config = dict(
    model='image classifier',
    train_examples=49215,
    image_size=32,
    arch='resnet_bottleneck',
    norm='batchnorm',
    kernel_size=3,
    stem='single',
    avg_pool_shortcut=True,
    mixing='cutmix',
    residual_init='none',
    optimizer='adamw',
    beta2=0.99,
    eps=1e-06,
    batch_size=128,
    lr_schedule='wsd',
)
Rows from block 3, named by matrix and row number. Each number is 500 + 25 x the weight over its row's rms, rounded and kept within 0 to 999. All counts start at 0. Numbers have three digits each. After the name is the row's rms in percent of the matrix's.
# convs0: reduce pointwise conv (model.blocks.3.convs.0.weight, 80x192x1x1), inputs 0-95
convs0.0 101:507487479493482546499507519476484468513517488518506504475475481474520448493502510535530421501505518488502494409514519481561467532508500497483513537532506445505496491526502525495500491533520560499517469505513524507539495442504520497447466516508529511535478499480482488480475463485481457497
convs0.1 099:508485496474533489541472517515485489479455528457507525479495522522487528504490479496508498501510510523486434508528526527517511521548503490449552485539533507518509497484541474499490500467479515494495508506503479513506521514492493508455511485505509507468524459454499543559533473514505506502
convs0.2 101:529496496539497496444490517506527480506520476477481454534506511518505503493496523463493491495460487509494501524501490506476504505478484558522493536464526502536491473530522501507505488478473514477488485487452482494421552533486483492528513500543519444527544524489500507535504528512491479517
convs0.3 103:479521487522496529528483472496475503562490482491456542445503461518514450502490533490531459484560554542511525454527462478531492486514465517497518534512530510478497485488510459505497488525522515527468436508508517448531487494489524486451474479504463521502487506512503523507550477558497486502
convs0.4 098:475508488531506540523517513528501472497494442499495500506503507488521461501485456471551476519515522495519507507516486497515459520496519471477450515531504484478506497508477513515485459523497541529523452495512543496510514483554504474495488542512522526539533522492528491548498477507485507518
convs0.5 099:516501466495494499581501508507522527576507535488487517468507486551483499544503484521524514498505511503457541527544473498516511473485499515487515515499484497476468456505495502490484510497476489486517498484502510487508484480497529528519459496498479523486540478501482500491468445528527475516
convs0.6 098:478506524500521477468447480499548510487533497488504509501544530501512478511511528526451513566503493527474518484495564449481479515511481528498522466477498499509476480501505505447532493483484531468487477546516470484448520493497467531502550496534505473525511480498495481499504525445501476560
convs0.7 102:489505506516503541502514508483487470482475470521531511496474505477492453483461503528524467543464496498507477441512489509546488496458495481501490514470513461494451538529508512464521501538525492540497511499555500478526514494531491509487491505482513508497491490490481505474469494476511467488
convs0.8 096:469492469491522501533523486530474497523492491493513556474498505543476524504500534505491544470522502580504505529541476464483517475523452515497502503490518531506505558471530500513498490505510432504511519542519531463504521510474510485495477449483502516465491488514520527480515548480521525487
convs0.9 101:472513504508519535493503471507501511523502491543442437504523530482538534549487524469511535511497508454519567493462491533466522522520486513549446510519504470450466517528471517514507495499535529503514482494481512515498528517479521486520473474484528515510514502508484492505533553524448494529
convs0.10 100:494482511471530455524487500536540466470530499499482481535444533479501469511491502503487521508490484476499441527491467482521473505493484470493480487443511483487474502470494478499516479518504525530481454495515509483463493504538497504548496509497464483513506457497486469484502485479492507507
convs0.11 100:486481498516521518528502463530503522513483539484502486439516528535521494550493501478518525518551513509509536498518500484524528522546452522517483487505525496502493501498488504494535538494517502471512545519478517483465483538465528511522459488486528507491529482500516527561518532520505507500
convs0.12 103:456508497486500484494526485515482446502492459495454516506426492503475482487485502457524525474503473517516471504482451478470480485492485499518474512455493491502477536486518493528493489514513481550467463514496539499503505459509515493506485491501492505503440506503501490462537500491487531480
convs0.13 101:484512548462528477548487464469525490534472505480523517522487493482466497468500506494545526506516512542501489464474536527527520532517462502447491517472500500501469459485482524520498517508472476516477518508491467508517496482522490517510502470546490503466498521506535529474518500539511502509
convs0.14 097:523540484493488487500472527553509498482547523510531498540520516519491466498531472483498548527508490503499493556508500491494456494502531447456472499500470476454511464521506509444518476493506519469506490480502490539471468455513461513516537526482486458512517477476504488503513486470527529492
convs0.15 099:483469500476498510511494481468455507529437507515516476477496463452533535496454495521482518494468493487504524515495477542439539505500506524506478475491505497454486493469475469566486507522462456527491497445497499518498516485481524473484441475486507508463512456519469466491476455487497517463
convs0.16 094:500501503506492529504500467509501474504496467482492494486446494471487477507484525487555449489503523508497517450513538534588487548523497481514526521516533476488466498538510537531501535531502569510488530483500500521548504498499509444489479508504498481524516534483499539545489472540516490463
convs0.17 100:500524528490494499489461539478483487504539531544492488517497510494491471511510441514540483516505492503481454511489510521518507529492510478460507512477468507517508483470482471506522492531486503518463517533543467510487506491530482484534512444492471503510513514492511502439512491538518480503
convs0.18 098:487495523487496512548485556492440495488494523508459492462505489489533517513471450479563502478529523527494507516519485546539514523542485509488501509538543480463524481488513486538473505496508537532492481517488519511510488499494529496522480510477507515518528489444490494537536491543501515489
convs0.19 103:513506482499519476501504495523491505442522512468513486510506513494479471507487445464514486482495486509510467525515500500520479505512556477440493484515490498518487512503500462487435478476464506505516450453495484506511478491501534520489512467479478550478511471508504534506504470480473510508
convs0.20 099:521512494540528503538485480497477485505477530470494559493475507548464483501501506486538522506543509563501464552543488436526504521529498516490485523485514511496512550515527521436528486512520473500501494530550545492510472500495479543503494473483463507494548505509487519514536494513509511504
convs0.21 101:473501453523491533526535471494487513549495475474480475505485486526497494505515503514520464475504530545510544483522447517519511461479478529521464484497546481448491531457497452541465511494521520496495467480444536489499489503477519478471433498495484540490528493523508503510505471512492464510
convs0.22 099:513529485469431454490489517508515534482557529476513437506507537495475518526526512504482470496484505500506456441516508480513495478525528500464523494511509524546507482484500463486489508493506522447506484480492472463504519496471515539507544500488509531502512486516513550536495505474518467482
convs0.23 098:535525451492516492470481517542527504480555494503526455541472520496558462465525479512496493516477478460498487550515508493488471530482467436515473516457512479465497480513497462479514494527474517510490467486490508473441464477496516478547481512510468478534504517498483487494493485444506506491
convs0.24 099:504524480506524523541498516519512520499486497485507555467487509516505525497518514505518514468497502538495474496506518522513503510501468487462532541517507548523551533514525495415494505483497447490511496558494465491499493536489484503459481458505522512506483530511498534476542526522505518498
convs0.25 100:485494516516521536510517463471513517481515504505473496479487497484535492517453531465528542497477535479528500469506481470466528498514475480556478509510512517470483474540466544489535493512514517465528486500472498461490485499512532471517441501450519491506488518520507515488497514507455465480
convs0.26 103:529518497490497479511451511486503516513457531501520492477501524504454552475512503512483506481484472515473481488477518527527528533512517485507535485517489552553531489472524484499498522457475467498536520502499463490510520510440485494495523463501540482499490500511494524525475491509509502499
convs0.27 100:516458515484483474493504487504511491499486496496519478530479476484459544508455509526493453465446478495471464529471500485498541523488521508506470460475505542547495512497508481513492508503446483536522529451503515478488504487506489457510478452544467524505501532509536528462472507492499496513
convs0.28 099:517486474502480505490471521521471506444513495468490505532476501535512491483504488490549521531444478515499506540530503468471454494467504475505481540495494479440490477546498493479482502479456509475518471493480478509467486524483491504527453504481504507524529554460489509533477498487505492492
convs0.29 101:494515489480485500452500518469469457474511534490525459557511469491474539455518500506444516527484468481487459485480519547495501508507504502507543487502488466541485482505498472525502479498501478517506493472499446521463559518481485540483540514537523440464514477445505501542502510487505486511
convs0.30 098:474504519532528511513531477478511516486478522519473504468517530497527532524453517465527553520477498465516536526477505523475511537529506511533482495524490500472511525508474551526534516491522515531492515500512504525524523549526505492534476497463532499500522500525484508524527542508515525499
convs0.31 098:520490495499496487508474486507511549509494518451535520490516518523472515532530510533492503500510476535491476513502515464465509469488478475464542495504477551519516496476490484482536496504451454431506523539513480470474494549450501545525517508496491507475520509503486507531467496472540503522
convs0.32 102:519495507462482500492503495509490468483472528512478529515419482502522457503456486471521484477518489500507464540485444517500480505491467476487508503463504500501493505513510457507497458560522495560444491484518511478491500456535531482534475503491489481479457510499462501512513461488530519464
convs0.33 099:520471495524509525508489486552490530553520531513502500460547496541504503562495468498503526518523502497457582503528502514486517488528509525503502461513538496444473488501501464517503498482450489480493515503521512482479528501495518527506471490506492525514531486484481472528484480522526492496
convs0.34 099:480490514526520512481508539494481481498483483546515545520482500491533486490488477526519470512490514523497466507521469491513462485488502481429531536493501528480465511525529523526506496563511501541487471506536512527529544479556489532487512516477492499474521535486489507518511456515539509459
convs0.35 100:526525501512477510457486502534554509476553488487501519519507514542481465521520487508501453456467508502464480480494491494523501510481530524512476544495510502525459474528510496488478488524476535502509453500510517484496517497503477474488531489503516496543530465501499501504525527512452469519
convs0.36 103:537518460476432493462499519547523506477534518492532438482515516506484483513499477492465458502503504513505482440502496509511478500492530501498482504483502525539520499503496451506531514530529499505494514493518511422505504450494510530521503540477502511541497499518521513529466486463479446481
convs0.37 104:544506485491471498490501526526510501507524511518535485419529496490496495471479514493485480512516504511504510443492507502500487526480538486475477506513519522533519470488501472521531487527506493504521507519525481468513549478509488505485511521509499504572447512516515492502441497483453479507
convs0.38 100:521514475505504491470509522527509501487530497482514488552423521495526472478496513509510493486458488485493474552512489499495464515471493473508471503444504497485488521510493470508508473508485522530457477465499505491458492494519527479532488506520458480521502525488508509501496483468508516517
convs0.39 099:512529503506509499524536499510491485471465552494523499509532505516474555493538472505488508515519465500507473490487519541538479536497487459498475483509475524480543530491493456514519512475517518491503539508500474516483472504504488520490495557462504497505530459512527505531460490498503504485
convs0.40 101:522492479571493511477508485534526525514491464490521533513519495549496521451515552444481505467489511550498522493498499489474493505446490522496469562528550514551495496531521542526492517481484481486477498547472467482483553533506483485518496529539491489507519546498504520562471529496482500513
convs0.41 100:519528441502467507515517493478495484495526478524491490476469489465547493479492502511537453479515473496542486446541473520537464507488488486524482542529515494491528514506493511482491494512530565505503447516486520507515452462500509450440459532475492495544465500499478478537493467472490477483
convs0.42 105:460515519529538513518516451496509527492504482502458494464513514472536496503453540420521535500492509484529508475478482472474505481527454491531445513496514496473445502513460527486538522496522502472493480502432504468504489522483519524506466459463527489485485509523497527503536548511445486494
convs0.43 102:500526447553515507495462463478514479521517487494437577534519477516491515504521525482533500471482505572489515496519495483516495511515488537485463544490506514527482501513538523454499488504507504469508466518507553493524479501503437499461498467522474484514503539506508550478554488529463517516
convs0.44 100:515469460503505512479489528490466487448505521528516455563484499510528506435522488490525503483487483497531456527514464515479460476478513483547508515519511497477533501529477476503472464519503518485501462507478530506406500511483525505523475518456467517511524546474505496517493498491480494507
convs0.45 094:488488469512519533541499505516481489512457540476521544442493491535511535489498505505499524482520481535496501542502523510495518506488476500488543505530526527499544518501513490466499507468502459484509544559505467497494512564458486527461470488500522488478521503476474512535503534517497534520
convs0.46 101:503418504464514475524479510507511477455499526508502506509431524495487478509452469517520539491512484486512451547500500473495490517488491487491493454462488498466483497470483437495511471492484506520479470510510507493484492521526509502549461515495511516493529452500463462504483474498504497513
convs0.47 099:489471500498517479550524496489498488482472472479496475504468485526500522477499501527566487495497545537505506494536529490515488498475489516515470510481547513467471525479511482534474534494505500531535515490466534499512482480517527483492451525514516532492542499538518480496509511484504494536
convs0.48 102:498504512498502443477515472496483474472437469518467533510439485463475516475416525485476479452462424511509471519502491526531522531479497501494471469491526507527502516457482499521470496495476531542490502490500500504511487479499517468485455480535469520496479519522511530500498467478505503500
convs0.49 099:488516474500498505523462523484478496497488545477501500526497522526475503479519519495502515510500500536494473513536522522523501493527511517471558484495508521532491495518536479471485514472506505476501513491488486495473525536462540536536538503516490474459556468484503534542525501498535491503
convs0.50 102:476511506489501505547519459473470477519473514519476534502455480508481493480495465474537517440522493533524454503491469490513491482505479499471482498456477516494482540484501496510480492502524465535494473532492520493506472466508507466480503458452479517485485524499514521447533503516498519484
convs0.51 103:535494507499506511518530475559504524507529526525500470455530501486523512520432507435505545534503494457516545468471480490471517459541507495524447504474512506480457495531472536498520487494525500486491495481491509445497530488484522490522488466453539517508494492516488500488500550496477473496
convs0.52 098:466477551498515489489462541456513499510497501480489482493523505486458517524513495500504517533488529484496484467482535474502492507534519516418519466467519494528465483489531485492501509461472475512466488467538484463490551488523501507537563499534506502513501528458501519469533505544489482532
convs0.53 097:488521525481537486489459497524552479498550508471534464500489538499542460482504496508483486540510501491483464471494541502462475511493475481474513513462512483501449462502489466471531492520466529502480534504494465468493518461507495495554535496524468490552492521523522495470520484481492455534
convs0.54 104:472507508515517493504534448492519545474510508507458499444521519477524515522434528421509532505475506484535521472466462483487504480517476492534437493502520525479455501521471534491531516496539498478489499498466486463518511529506515516525466506441540499490496500530506514512526552492478492489
convs0.55 103:457497489509532526512470511485523491511476493523532517495463494506505468469458525499469491520465475513522483434533497515505504496448481494519500547470492461508492507556504523452542529557527487512487520517535476484499488456505514483483474503477510470479512493487500497470478474493493424464
convs0.56 099:499459571457507531556478525453521483552473527516528496488503473478492526472528525525518512513478551489467491464474552532531502536512494491466524480508531519496468486535525517517470515475489476507554490511506479499501539491487475522496531493555546493471474518462501503476491533528502489524
convs0.57 100:466539515527549466503471490464528500494515519495494538530532520500462471500517523508495535535471509530495480488512473504529480497520517519451451507457442487525430527513499545489510496479514533479476472510533496488507525462527434574483557493471467470491528516487494526474525489511483468511
convs0.58 101:509500507501493501509471524457468503490518527527489464529505490507522507469540458485567508467525504501517470513516462522519507464494486498493483491520496493455533481501462479493483470513503501471495474523477523510438466493530508531512474518433456485514529505456524506512481504544509515503
convs0.59 101:505509514489472485484447507482492512510477515499517481519505544481488499509504432511511484505486486510472487510475531534472509524511523493458523473463480548527494464495487499511523479526458460489477550481536452495510507490510516496558511489506452514475534539510511516467478474496564491497
convs0.60 102:548502518506461495470485513509490476479521488503494518518509494499492501423503521515490492520471481525448476478523508519528494518493509476479520550527498499514488468541518520501498466475456517488547479487509468511488538464477464511463538497501499487531486526502468514545475505488516493506
convs0.61 101:539534500490539434518434470506495489478480485525476499459479535447483530485482473493518505476516468473493496516471481567490531545526516482483467488534495517472523495472509498468487473478469527499512480498509511499524483459483485476455483472506472524530479464532416497499502455513511497482
convs0.62 102:504526470498511440507507488505505508478507463479528502484458492464508481433489521500500472522471444488499468455527515504542493511496503465480468520471484493492485526499469509466519501525525525517483523518511479492516435484483504477498493500479477487526489484536481519493507511459508465486
convs0.63 096:470488521452488466519512465466478486504466492515493518501460486454475509501450457485547490475502462523520466513511509491564499535503477464461495468462482465497483506510500503497507517520502514556471539515509500492502447459528520479497469481483517506468487490484506524474503495515523494460
convs0.64 099:474522496510517485507505475471454485512450519461530529488466483505483509486502535481503499478487539531502493483481468530489531505462521521478483523518506549477488496472472494561475499477490492502474440478480504525557472484529514509423464519510493534456492488522462471483484489487523499494
convs0.65 103:441477501489517480492501498470439500494525506504510512508501471526498504499508499511488533511486475510490487515513524474479492498536496513497525521485510478478499521472502467520469486470462480502477489503517500528500493509518504540452498513530498517497504458454483499494517484474498516491
convs0.66 099:526492470481474468497522509505470524468513487515536447454537530459500497525464461505516475513498545481506488399497497532523486524494523482470507484505491515497501491522465452523548519557521504505513527508529477472528521482520520532484498502463517526507461513527512517502472482493480456488
convs0.67 102:437513495518518534544490452480506460532480471516464484520447503465467494469499505507484520475503500492529503490484471492498470493487456491519486504446501464483450525494459490498503503510543509516495450547451501507499467460505499471493461512462488504477471515505513485503512483491509497486
convs0.68 096:499473547487496478532473532479490466543461501503474495500506509520504526526507514492541529511499544515500514472530514502503510502518504523450536480511545494516433509537532516502460454468521477522493484536486509508508561524542500537495551504468514502482526502454475538474512525576499470512
convs0.69 097:501479486494540488485521494522519515484502497494514517486464459549547549457472494557489476491494509543491482515515554514502490545507451472506540466514540506497509530483517485525504509496480501518507574493537501480489537498508507498507498524520518513533536538542508525506499508483525499520
convs0.70 098:479518491472492528551489536516500490515510536489494526501471488521505500475521504477548537488487530522475452531524510480524498495481487522445504537501517513507524496492505506461477479506524457512488447520507510514507474546518466553527460497498504506504516508484503493482529522542530529516
convs0.71 102:515452512506505505518510509483487433460439488524472518513427500476455508472473479529509531465473465468524445550476486515474477507465487466509506445455481498493475531484462486513510453512500483541501486507511496508471486501514518494532476494475491508476502520498488482484460477481509500513
convs0.72 101:551517463522497474486508518533509484491506486512514478434502501494494483525491505503510439507551525494517473405495459508519439516482495487477469519487511508492518529509490460515554501545550518516493478490531519440516501457540510503468478534505455519531481486536508490523470463474431474494
convs0.73 101:470502504507513497507529502469430477453456527488528512549485493509492535477518508526503495535437508523506445522491518537496518506489498492484531494488487514510507526515505524528517493518499483519478533437524486523483540485535469569501516562491516457423530506460500525497500473449521513478
convs0.74 098:502474525483526537550486478476491456525429512531490502493438502487452511481455471537517514480492517468526494508508496504469498508452502471504508500458440482466458510492449503480501480501502478509543450528527505525503461458513509479489462466457493548447503481496476443496440474480520459509
convs0.75 098:473485562495515518467481531487511473496494522517526465512504496462476494506515493522483506552515514471473476483418541498501507538508496482479525482465492484490462470486509497501534510512488475501483517508541465483478526463509483529545532493535535499533491518473513485462494513488493469535
convs0.76 102:498505485455484498487511513503482513480502521488513459464496491502496520520489511517502414510464522500509454363528519498521493504509528478487519511515494504527508502495481470517490493519524524483516500490487498466515518494509518530456497533483510527500525467502525524524479487465470414480
convs0.77 101:496425490481513498526504499487475477489484500480487496507422487512476531502464481517526528477471466465487492535490514505463486511474481491527509467478498478453462510492487483509500477478474481518517507482502491496489506490493525491520457483495493545497510466496494460488460484510490498508
convs0.78 097:464477462512500491521467531452481502486476546490498491514492530513526473547489503501507533528507495504488511540498493533488521534527475511460524472481497504499494477501526497516525517502499515492498482476492515526484494519495497504541489522478486459473549490521436503475519461497523494485
convs0.79 100:486494481499492501471510475476431510491469501458480532530465455506532543490473519518519486461477503545477447522497489469482518493464486514500488493454522535478484512483514499557492519540479481549488515454518503505501530505505493511466439502517488497475517546537514523495522466469504512481