From a checkpoint of a small image classifier.
Data: trained on retinal OCT scans (Kermany 2017), 49215 training examples, 47.1 epochs.
Rows from block 11 of a small image classifier, named by matrix and row number. Rows with one number belong to one channel. Each number is 500 + 25 x the weight over its row's rms, rounded and kept within 0 to 999. All counts start at 0. Numbers have three digits each.
After each channel's rows are labels from the 100 images, of 14976, where the channel reaches its highest value: "top examples" is what is common among them. Only what is clearly more common there than usual is listed. The data: retinal OCT scans (Kermany 2017). In brackets: how many of the 100.
# convs1: 3x3 conv (model.blocks.11.convs.1.weight, 144x144x3x3, each kernel summed), inputs 72-143
# convs2: expand pointwise conv (model.blocks.11.convs.2.weight, 576x144x1x1, transposed), outputs 64-127

convs1.74:485519481485496506482501502484525492457522512478490483491493491467477505481492546460507488525524482474525491553499452486504483525509499505497500481510490508450460484447487465494464491484501499467543510498484476512480
convs2.74:511527530452505505506512500513473503511510567545476531491470496513508486576542524513512536473497496478516522535494511498522496471538510508490504479542497512508507520465529493500471500528502495
top examples: finding: diabetic macular edema (61)

convs1.109:467517473501518518521539525486520503495489509469528462506465516504479478509495505563515511493476499568488498476488518516477502476529596469516527508477517571524496485494476511513497534505458506493517539546494507512508
convs2.109:513510506526489492506510476471498493517512437498534511497521500510407530524496508486482493501503485461491478503504484491559498491549468504481492572495490498501498500503461473531506502497526499
top examples: finding: choroidal neovascularization (60)

convs1.75:484455514516482495508491481503486503489516434482493523503509493479510508482532532486504499513519485477511477515466491492498498517489501483487502520496471505501507501486493473471469480508504476476542506457475516442513
convs2.75:515549519515518535476490529543512523525544483533548517490492540505483521508557494504540536516492500545565493515485539532517482473515509484472517531470529510497480507519532486528510529510497496
top examples: finding: choroidal neovascularization (93)

convs1.105:489447499499486485511498488484492483478509446485515514476503492509511472466497525510496473518500473504508494479437479493509472503490509463460511503489455520498516478509505489482467484482500473462511500455442511441500
convs2.105:538514519498515516480514491502500522499563495459538519493481523505484552511523509497495533482494491508525499513480535542524470465524489469494528529420544494486488462484499515512515513511441496
top examples: finding: drusen (73)

convs1.134:455492469536495498498523502469522476489479487445521457481516485502461499482486517500500511470461481509514469482485464508472501451515524475506492536504517516459473474491464444495446496495473479488525497506474483487533
convs2.134:508515512497483482525495455460486510454508507511478541490548486533449459442504503433492516492506491460520488501515483427515519496522483513506481518517501483497504522497477460475463463502498445
top examples: finding: diabetic macular edema (34)

convs1.125:482519528451547510514523551485492512510528528469522515514461504468523517526514506497518518525525520492516507529517503502507512535531497458533515447464448501508513488503503518540512511516491534515525516470512500529440
convs2.125:523554484507473502519513471520485519465522519502470532507454515517523488526518454489513532471554486516532490546450479460491510499509497532495524482514489491538489540481482503490486520505508511
top examples: finding: choroidal neovascularization (59)

convs1.13:465509505503526505502518535483512496461528492455525477484493505455493527482510516463527491527532498466529483554488465506508485535529498479505519496468486512457479483455472466518460487498485526477525529501487493499495
convs2.13:502542541474509506490520509527479506524500573526502537491464505520514507578534539509533556481506502498535519540491527503523505477549510519476510482523548511516518523490510508495484534517508498
top examples: finding: diabetic macular edema (41)

convs1.131:492470473511472473469486464512492501520467474499474535481502446486465462510466486523463522481477503505495484485509512460466531474478469495485501510517477509498464505474497542490523480476523451516483439469500480484500
convs2.131:491502503494484511490521473474496501471497510505463475462497457456520457532539475511506507519510467480488531510485484504501469496498467466530444440468502486473514456497448521470474453517488494
top examples: finding: diabetic macular edema (94)

convs1.143:535485498529479482463472474507452464486462485536448525487541448500501508515512547450466480488464471471477513500526480502521492473479496527487467527540549460468489509531537499476503476490538471504514484505519504493522
convs2.143:489466484487487502506469492427501481465451523499485483516471491499491458494482500491495462513493499476494493507491464500470477506488506513490470472465468508518483494456497481472462483531531479
top examples: finding: diabetic macular edema (95)

convs1.25:493499504511492498512518486469559507467550492496508461500472569492489499469506510470541478530545479489518498535477464485488490545510502494482498506489492523467502469495488449481463503482492490473478546510475500476518
convs2.25:585474522469523540491475477507478487488451546512496501472484504483483565486509521508509519501512470501496528511503489476497463509494479474468541507447501495501516484520532514576511490508490526
top examples: finding: choroidal neovascularization (82)

convs1.80:467486461505500507521511494478493468469480479465527449483492486486452490485499509505517481468457480514522490469490469486473477444518517487507497508491510518460460490479477449488453495502465460489525512493485506484493
convs2.80:504491525506500477530508444485497514464507520481480563495526506541479477462482520441507499503522495444513519490513499438500526487553506504535488490529518509488518514509504487462490474495491461
top examples: finding: diabetic macular edema (55)

convs1.60:543524505542531486493513528517478494526491530531501511511550478526519518525502517477493526488493524469503526488525498516528535487522484542517496536528535441487515523523545500528496513505538527529505497523527508525533
convs2.60:517499470481422510515485488463491484495483505509475487478475501496492474497491477489506500514508459488498468512467465495493469522490456530503487483492472495516491500441476483475447489549506489
top examples: finding: normal (97)

convs1.21:468451517497477482500497471459498509498532441462493488507497507485514502484524524495506504517522487495512489527437493485500507522489485454482500496475475505505513465488491460469464471514481478476519513475474524437492
convs2.21:551511510520536533482489531532517517524517507495566516496469528512494560487521501458523503492500487511546496498496530494508492462510491491445511522479523508496477495521511516550523564509512511
top examples: finding: choroidal neovascularization (90)

convs1.93:535531504551517511509502518520474479508484527548495528491554499504517504516528508496503504481483507478509538472519482513513516474512479527522505541510530441474523530562528488522497524510527500520476505529526507512546
convs2.93:519482469524476527493455498466481493477516506497506481482487489513496481491479483484493505528502469481486493502458481471487485508485462517502458461483486504509484482461486518464482506533493508
top examples: finding: normal (84)

convs1.58:476475501492512484535535516484497493508479469498521497473502512478497497496551534459523511489486512443521483475469479508495498489510528470510530499465494509475495489492491462510462490526497510498515515512501556468500
convs2.58:562556523522517507493487514510498527502560471538539495484487568500510539490535507514511507526500482488567495496482539504500475489483489512512540525485522478492494502501488497497516527524445503
top examples: finding: drusen (67)

convs1.137:489469436484487476486474489494465484495513467497478462480491453448439503473489483505458487487513487493480496518476456471447499474486485497478517488469496512465433502507488460478464491468466489482495468475491483467485
convs2.137:469540530508488537513513513503495508532486482422516500480509527491483502499499500537486492536476494563473513505482487482489497466518498461448471487464510480479527479501455480482501494528485536
top examples: finding: diabetic macular edema (89)

convs1.130:506523465483494503488495494495517509467516515499470497506507496477471497485501535474512501509517484464529489546505466486496499510499481533490486485530498485456458489430491466492463499485528494466555516495485486516483
convs2.130:533521512448512484521503506501485504518489550550469519480475495491475499559537509513496523479515482478496496538492506499498480504531492507490492479538485494515506514444518484508471499540497497
top examples: finding: diabetic macular edema (91)

convs1.33:491517550510530511509509537485539511512562510477513494504487492483535525502510485490515521560551529535522508555478502496533516565522483460508519508475470548514508472509515511519503518520494528507515513480488480520502
convs2.33:539517500482479477518529440497496505471492562510466512509485508535551497532531514545525544458538498517511510521506468486523494482510515510455512490484511509527530524486500476533503512486526512
top examples: finding: choroidal neovascularization (87)

convs1.127:471481448489499454471503481477482475507480475470485472477478454476456500483480465509476500456476513502482478457478476486471506454497472472484504492486487527475454468489478487495488474484487479492477466495481471485491
convs2.127:509526533508481541534521498500495504514487492462516511451494490499467482473495495513520519525492455523465507464496487470522502461567472446501458504519483503446565473525499511505503487519487516
top examples: finding: diabetic macular edema (97)

convs1.10:463474473446494495491501486457520490516488478471481497488462474471510476508494455521484503509487513502475474491483479448503508503489468464510508444463462536487481469458482499493493479494491473507474477467501480484447
convs2.10:504528504480504528520513491524488509531482503462502477474491482488458497522515451536482525538510459525485500498484525504530481462544486460517463500497518513467552453525450517500508523518465541
top examples: finding: diabetic macular edema (99)

convs1.87:501469446485497466481507489499462475496479467496481495473486451458450492483468502495468485462485500472479488480480474487454488461495464496472526481492489493471450490461499488494482466470516489482508458498488460478479
convs2.87:488519505538468551536514485493493502511471485441509493468491511489446482440476478531478516533507474539462493488489503487506507485537485479473445494487481488478550489508468486488505461537484543
top examples: finding: diabetic macular edema (99)

convs1.23:468489473481478474488488482464504494481506483477493460486484484522492467472488501519499481474476466547476485441459491480478469464480528479473491488488507554514490468507482501469481501487481464471475501508468478468490
convs2.23:527526515499521501486503528504517546545473518468527519524511537483461527449486541511529517512480509499529484490529518508551507500548506488460505544504542483517516528526496504544513526516527546
top examples: finding: diabetic macular edema (30)

convs1.118:475482458503494443466504478474474477499489482473477481476495440487456500485455472516464500462481496513480481466486478486470503458497463480477504504502500517477455473487481488486493479471500470487467460502481463485498
convs2.118:483510519512472545532527471484490498516449510454497520480510500510492473454475499535524510531494477529473511504515493481528496467561493458512467500521468494464586485517495485478493454523495533
top examples: finding: diabetic macular edema (96)

convs1.120:465505553501491490491500496486544513494548496458486464510494516499540514507510472491529516552546507502530508564484513479529514557500484489499477492459459529499526487458489481495485499503469515510498537469501495507497
convs2.120:566525511468508489501529456519492505498480542521478509496477486547513507549521522549533561512534487510510514532516512499531484469506507483490524515508488497507516498492506490558517492507512502
top examples: finding: choroidal neovascularization (100)

convs1.19:469475532510500510522497503498486517490526453461512500516518515488513518492533531475523515523529494468511483535478509500513509530502504464509503507469480496508511507463480462490465485516482503493522528481501538456510
convs2.19:510540506526523522488489510545507532519558470529548526496460529542496537519557480489546542484496500495583487526486528546527490472485508503498517505494533520498491501517522519519516539500500512
top examples: finding: choroidal neovascularization (89)

convs1.133:498486515537517507470526508493507524496508483510511493511503499525504519511451530512463514531508498529459520505512504520524512517529506499511504529512564526509532502498491523523525496480489516509491457568505450501537
convs2.133:500478476518496511506448458469485491463487453504505485491492427502474501489498486460487500498530490455478486480490487489480500539467487534523496468493445488510502490512475499494493472513468460
top examples: finding: normal (99)

convs1.67:480472473510521480462529498468460475507479471474484506462515444505479493481456520505456497479486507510474463509483459506475493483511446468475530502507497518464476467499476493500489467476518494481531444504486466478504
convs2.67:491527509527463559556516493465492509510462507461496494490481503495455493447489474537478515514515484510475482493509524489504523494530480502452466514512478486491569499521487465499489468548508535
top examples: finding: diabetic macular edema (94)

convs1.128:494477557519492488484495490481513512481551468485480497519493517489538519486501456522504509558550481499501524549479496498525502570488468492503495510457496502499538489490508496496498471502474508481499513500486486465511
convs2.128:542529515496530516490490487547495520508513496545511523489466501539493524498547522496536571485520492474534512528511514498524507479482496504479522493530511484498495495513542532555538545501504475
top examples: finding: choroidal neovascularization (100)

convs1.17:491479447503487460519499477497482480493480469493494485484505483478442480482514539476513503457465485473542495483481482490466502440493523499474503505517528494467451491478493459470468488482510469487522523512477491469497
convs2.17:512523517530502509535517479478500514473532534501488551509496550555485482475498508480527499516528503449543486512509511502516485490524504510507506527535469514513509523482487473452483503501518488
top examples: finding: diabetic macular edema (88)

convs1.55:488498468473483487516498485454487494524510480488507438493472481471472490491550509475502526507496521501501487469463502479492507483507514493501534478477486517495462453511502461476486502528489484478476508483487527480477
convs2.55:484514514510504498536515511513505530506523551503503489517489527501562527520516515539516481496504507507549506478506468529539462491542521482479499504438534516531539525496476507500483553524525502
top examples: finding: diabetic macular edema (91)

convs1.135:494453520513491495513504495522488501495517429500508512503513498479509514490535532456514502516516498464524503522488490505500508520502497501508505512486476502492510524467504461481469465509500487499533516471510527438514
convs2.135:499567526520519525491479516529506536521539475523544538493486563512488520512557493514539542495504497509578497537492521541531479467497503499477525524480523502499503503514520495503512531501479516
top examples: finding: diabetic macular edema (42)

convs1.66:503505555522502495507516497492548519491556504504505503513515543504532525477522482457530501547562510463507506560495495494520507573498474507490494522501487480489543493488520483504495477491498518494499544497494505500522
convs2.66:564484505461507533494457440522481517496474527534484486479474480521499537498538504485534561475526483510538528499532495501510485489466495480493531491484500514502505494538572533551512502495494479
top examples: finding: choroidal neovascularization (97)

convs1.36:477476468452501506511516509474501494496478468488519491469459511492494469494512509508501485516487498522518474485474481481496499496509528464494519466481493507479485482503478481500467504477458492492532505486480531473468
convs2.36:509511491508524495473525490506511499487546503481528486491473503480488516481536469478522507481521488484544497471500521519534477501498465515497486547487536497487477470512451516479519532495452489
top examples: finding: diabetic macular edema (48)

convs1.99:481518477485501505490503505471543494477512506481488467489493503462472508480504540449519501531524498486527485559482455489508504520503507493502499481496504521449455473451482459494465495496488506475541533511479488504481
convs2.99:518523523456500498508513488507487504512496553548470521498477489503487481571544518522508538483500496478521515527505517490526492477539503514499498487544486513515512517464526490504472503538506498
top examples: finding: diabetic macular edema (80)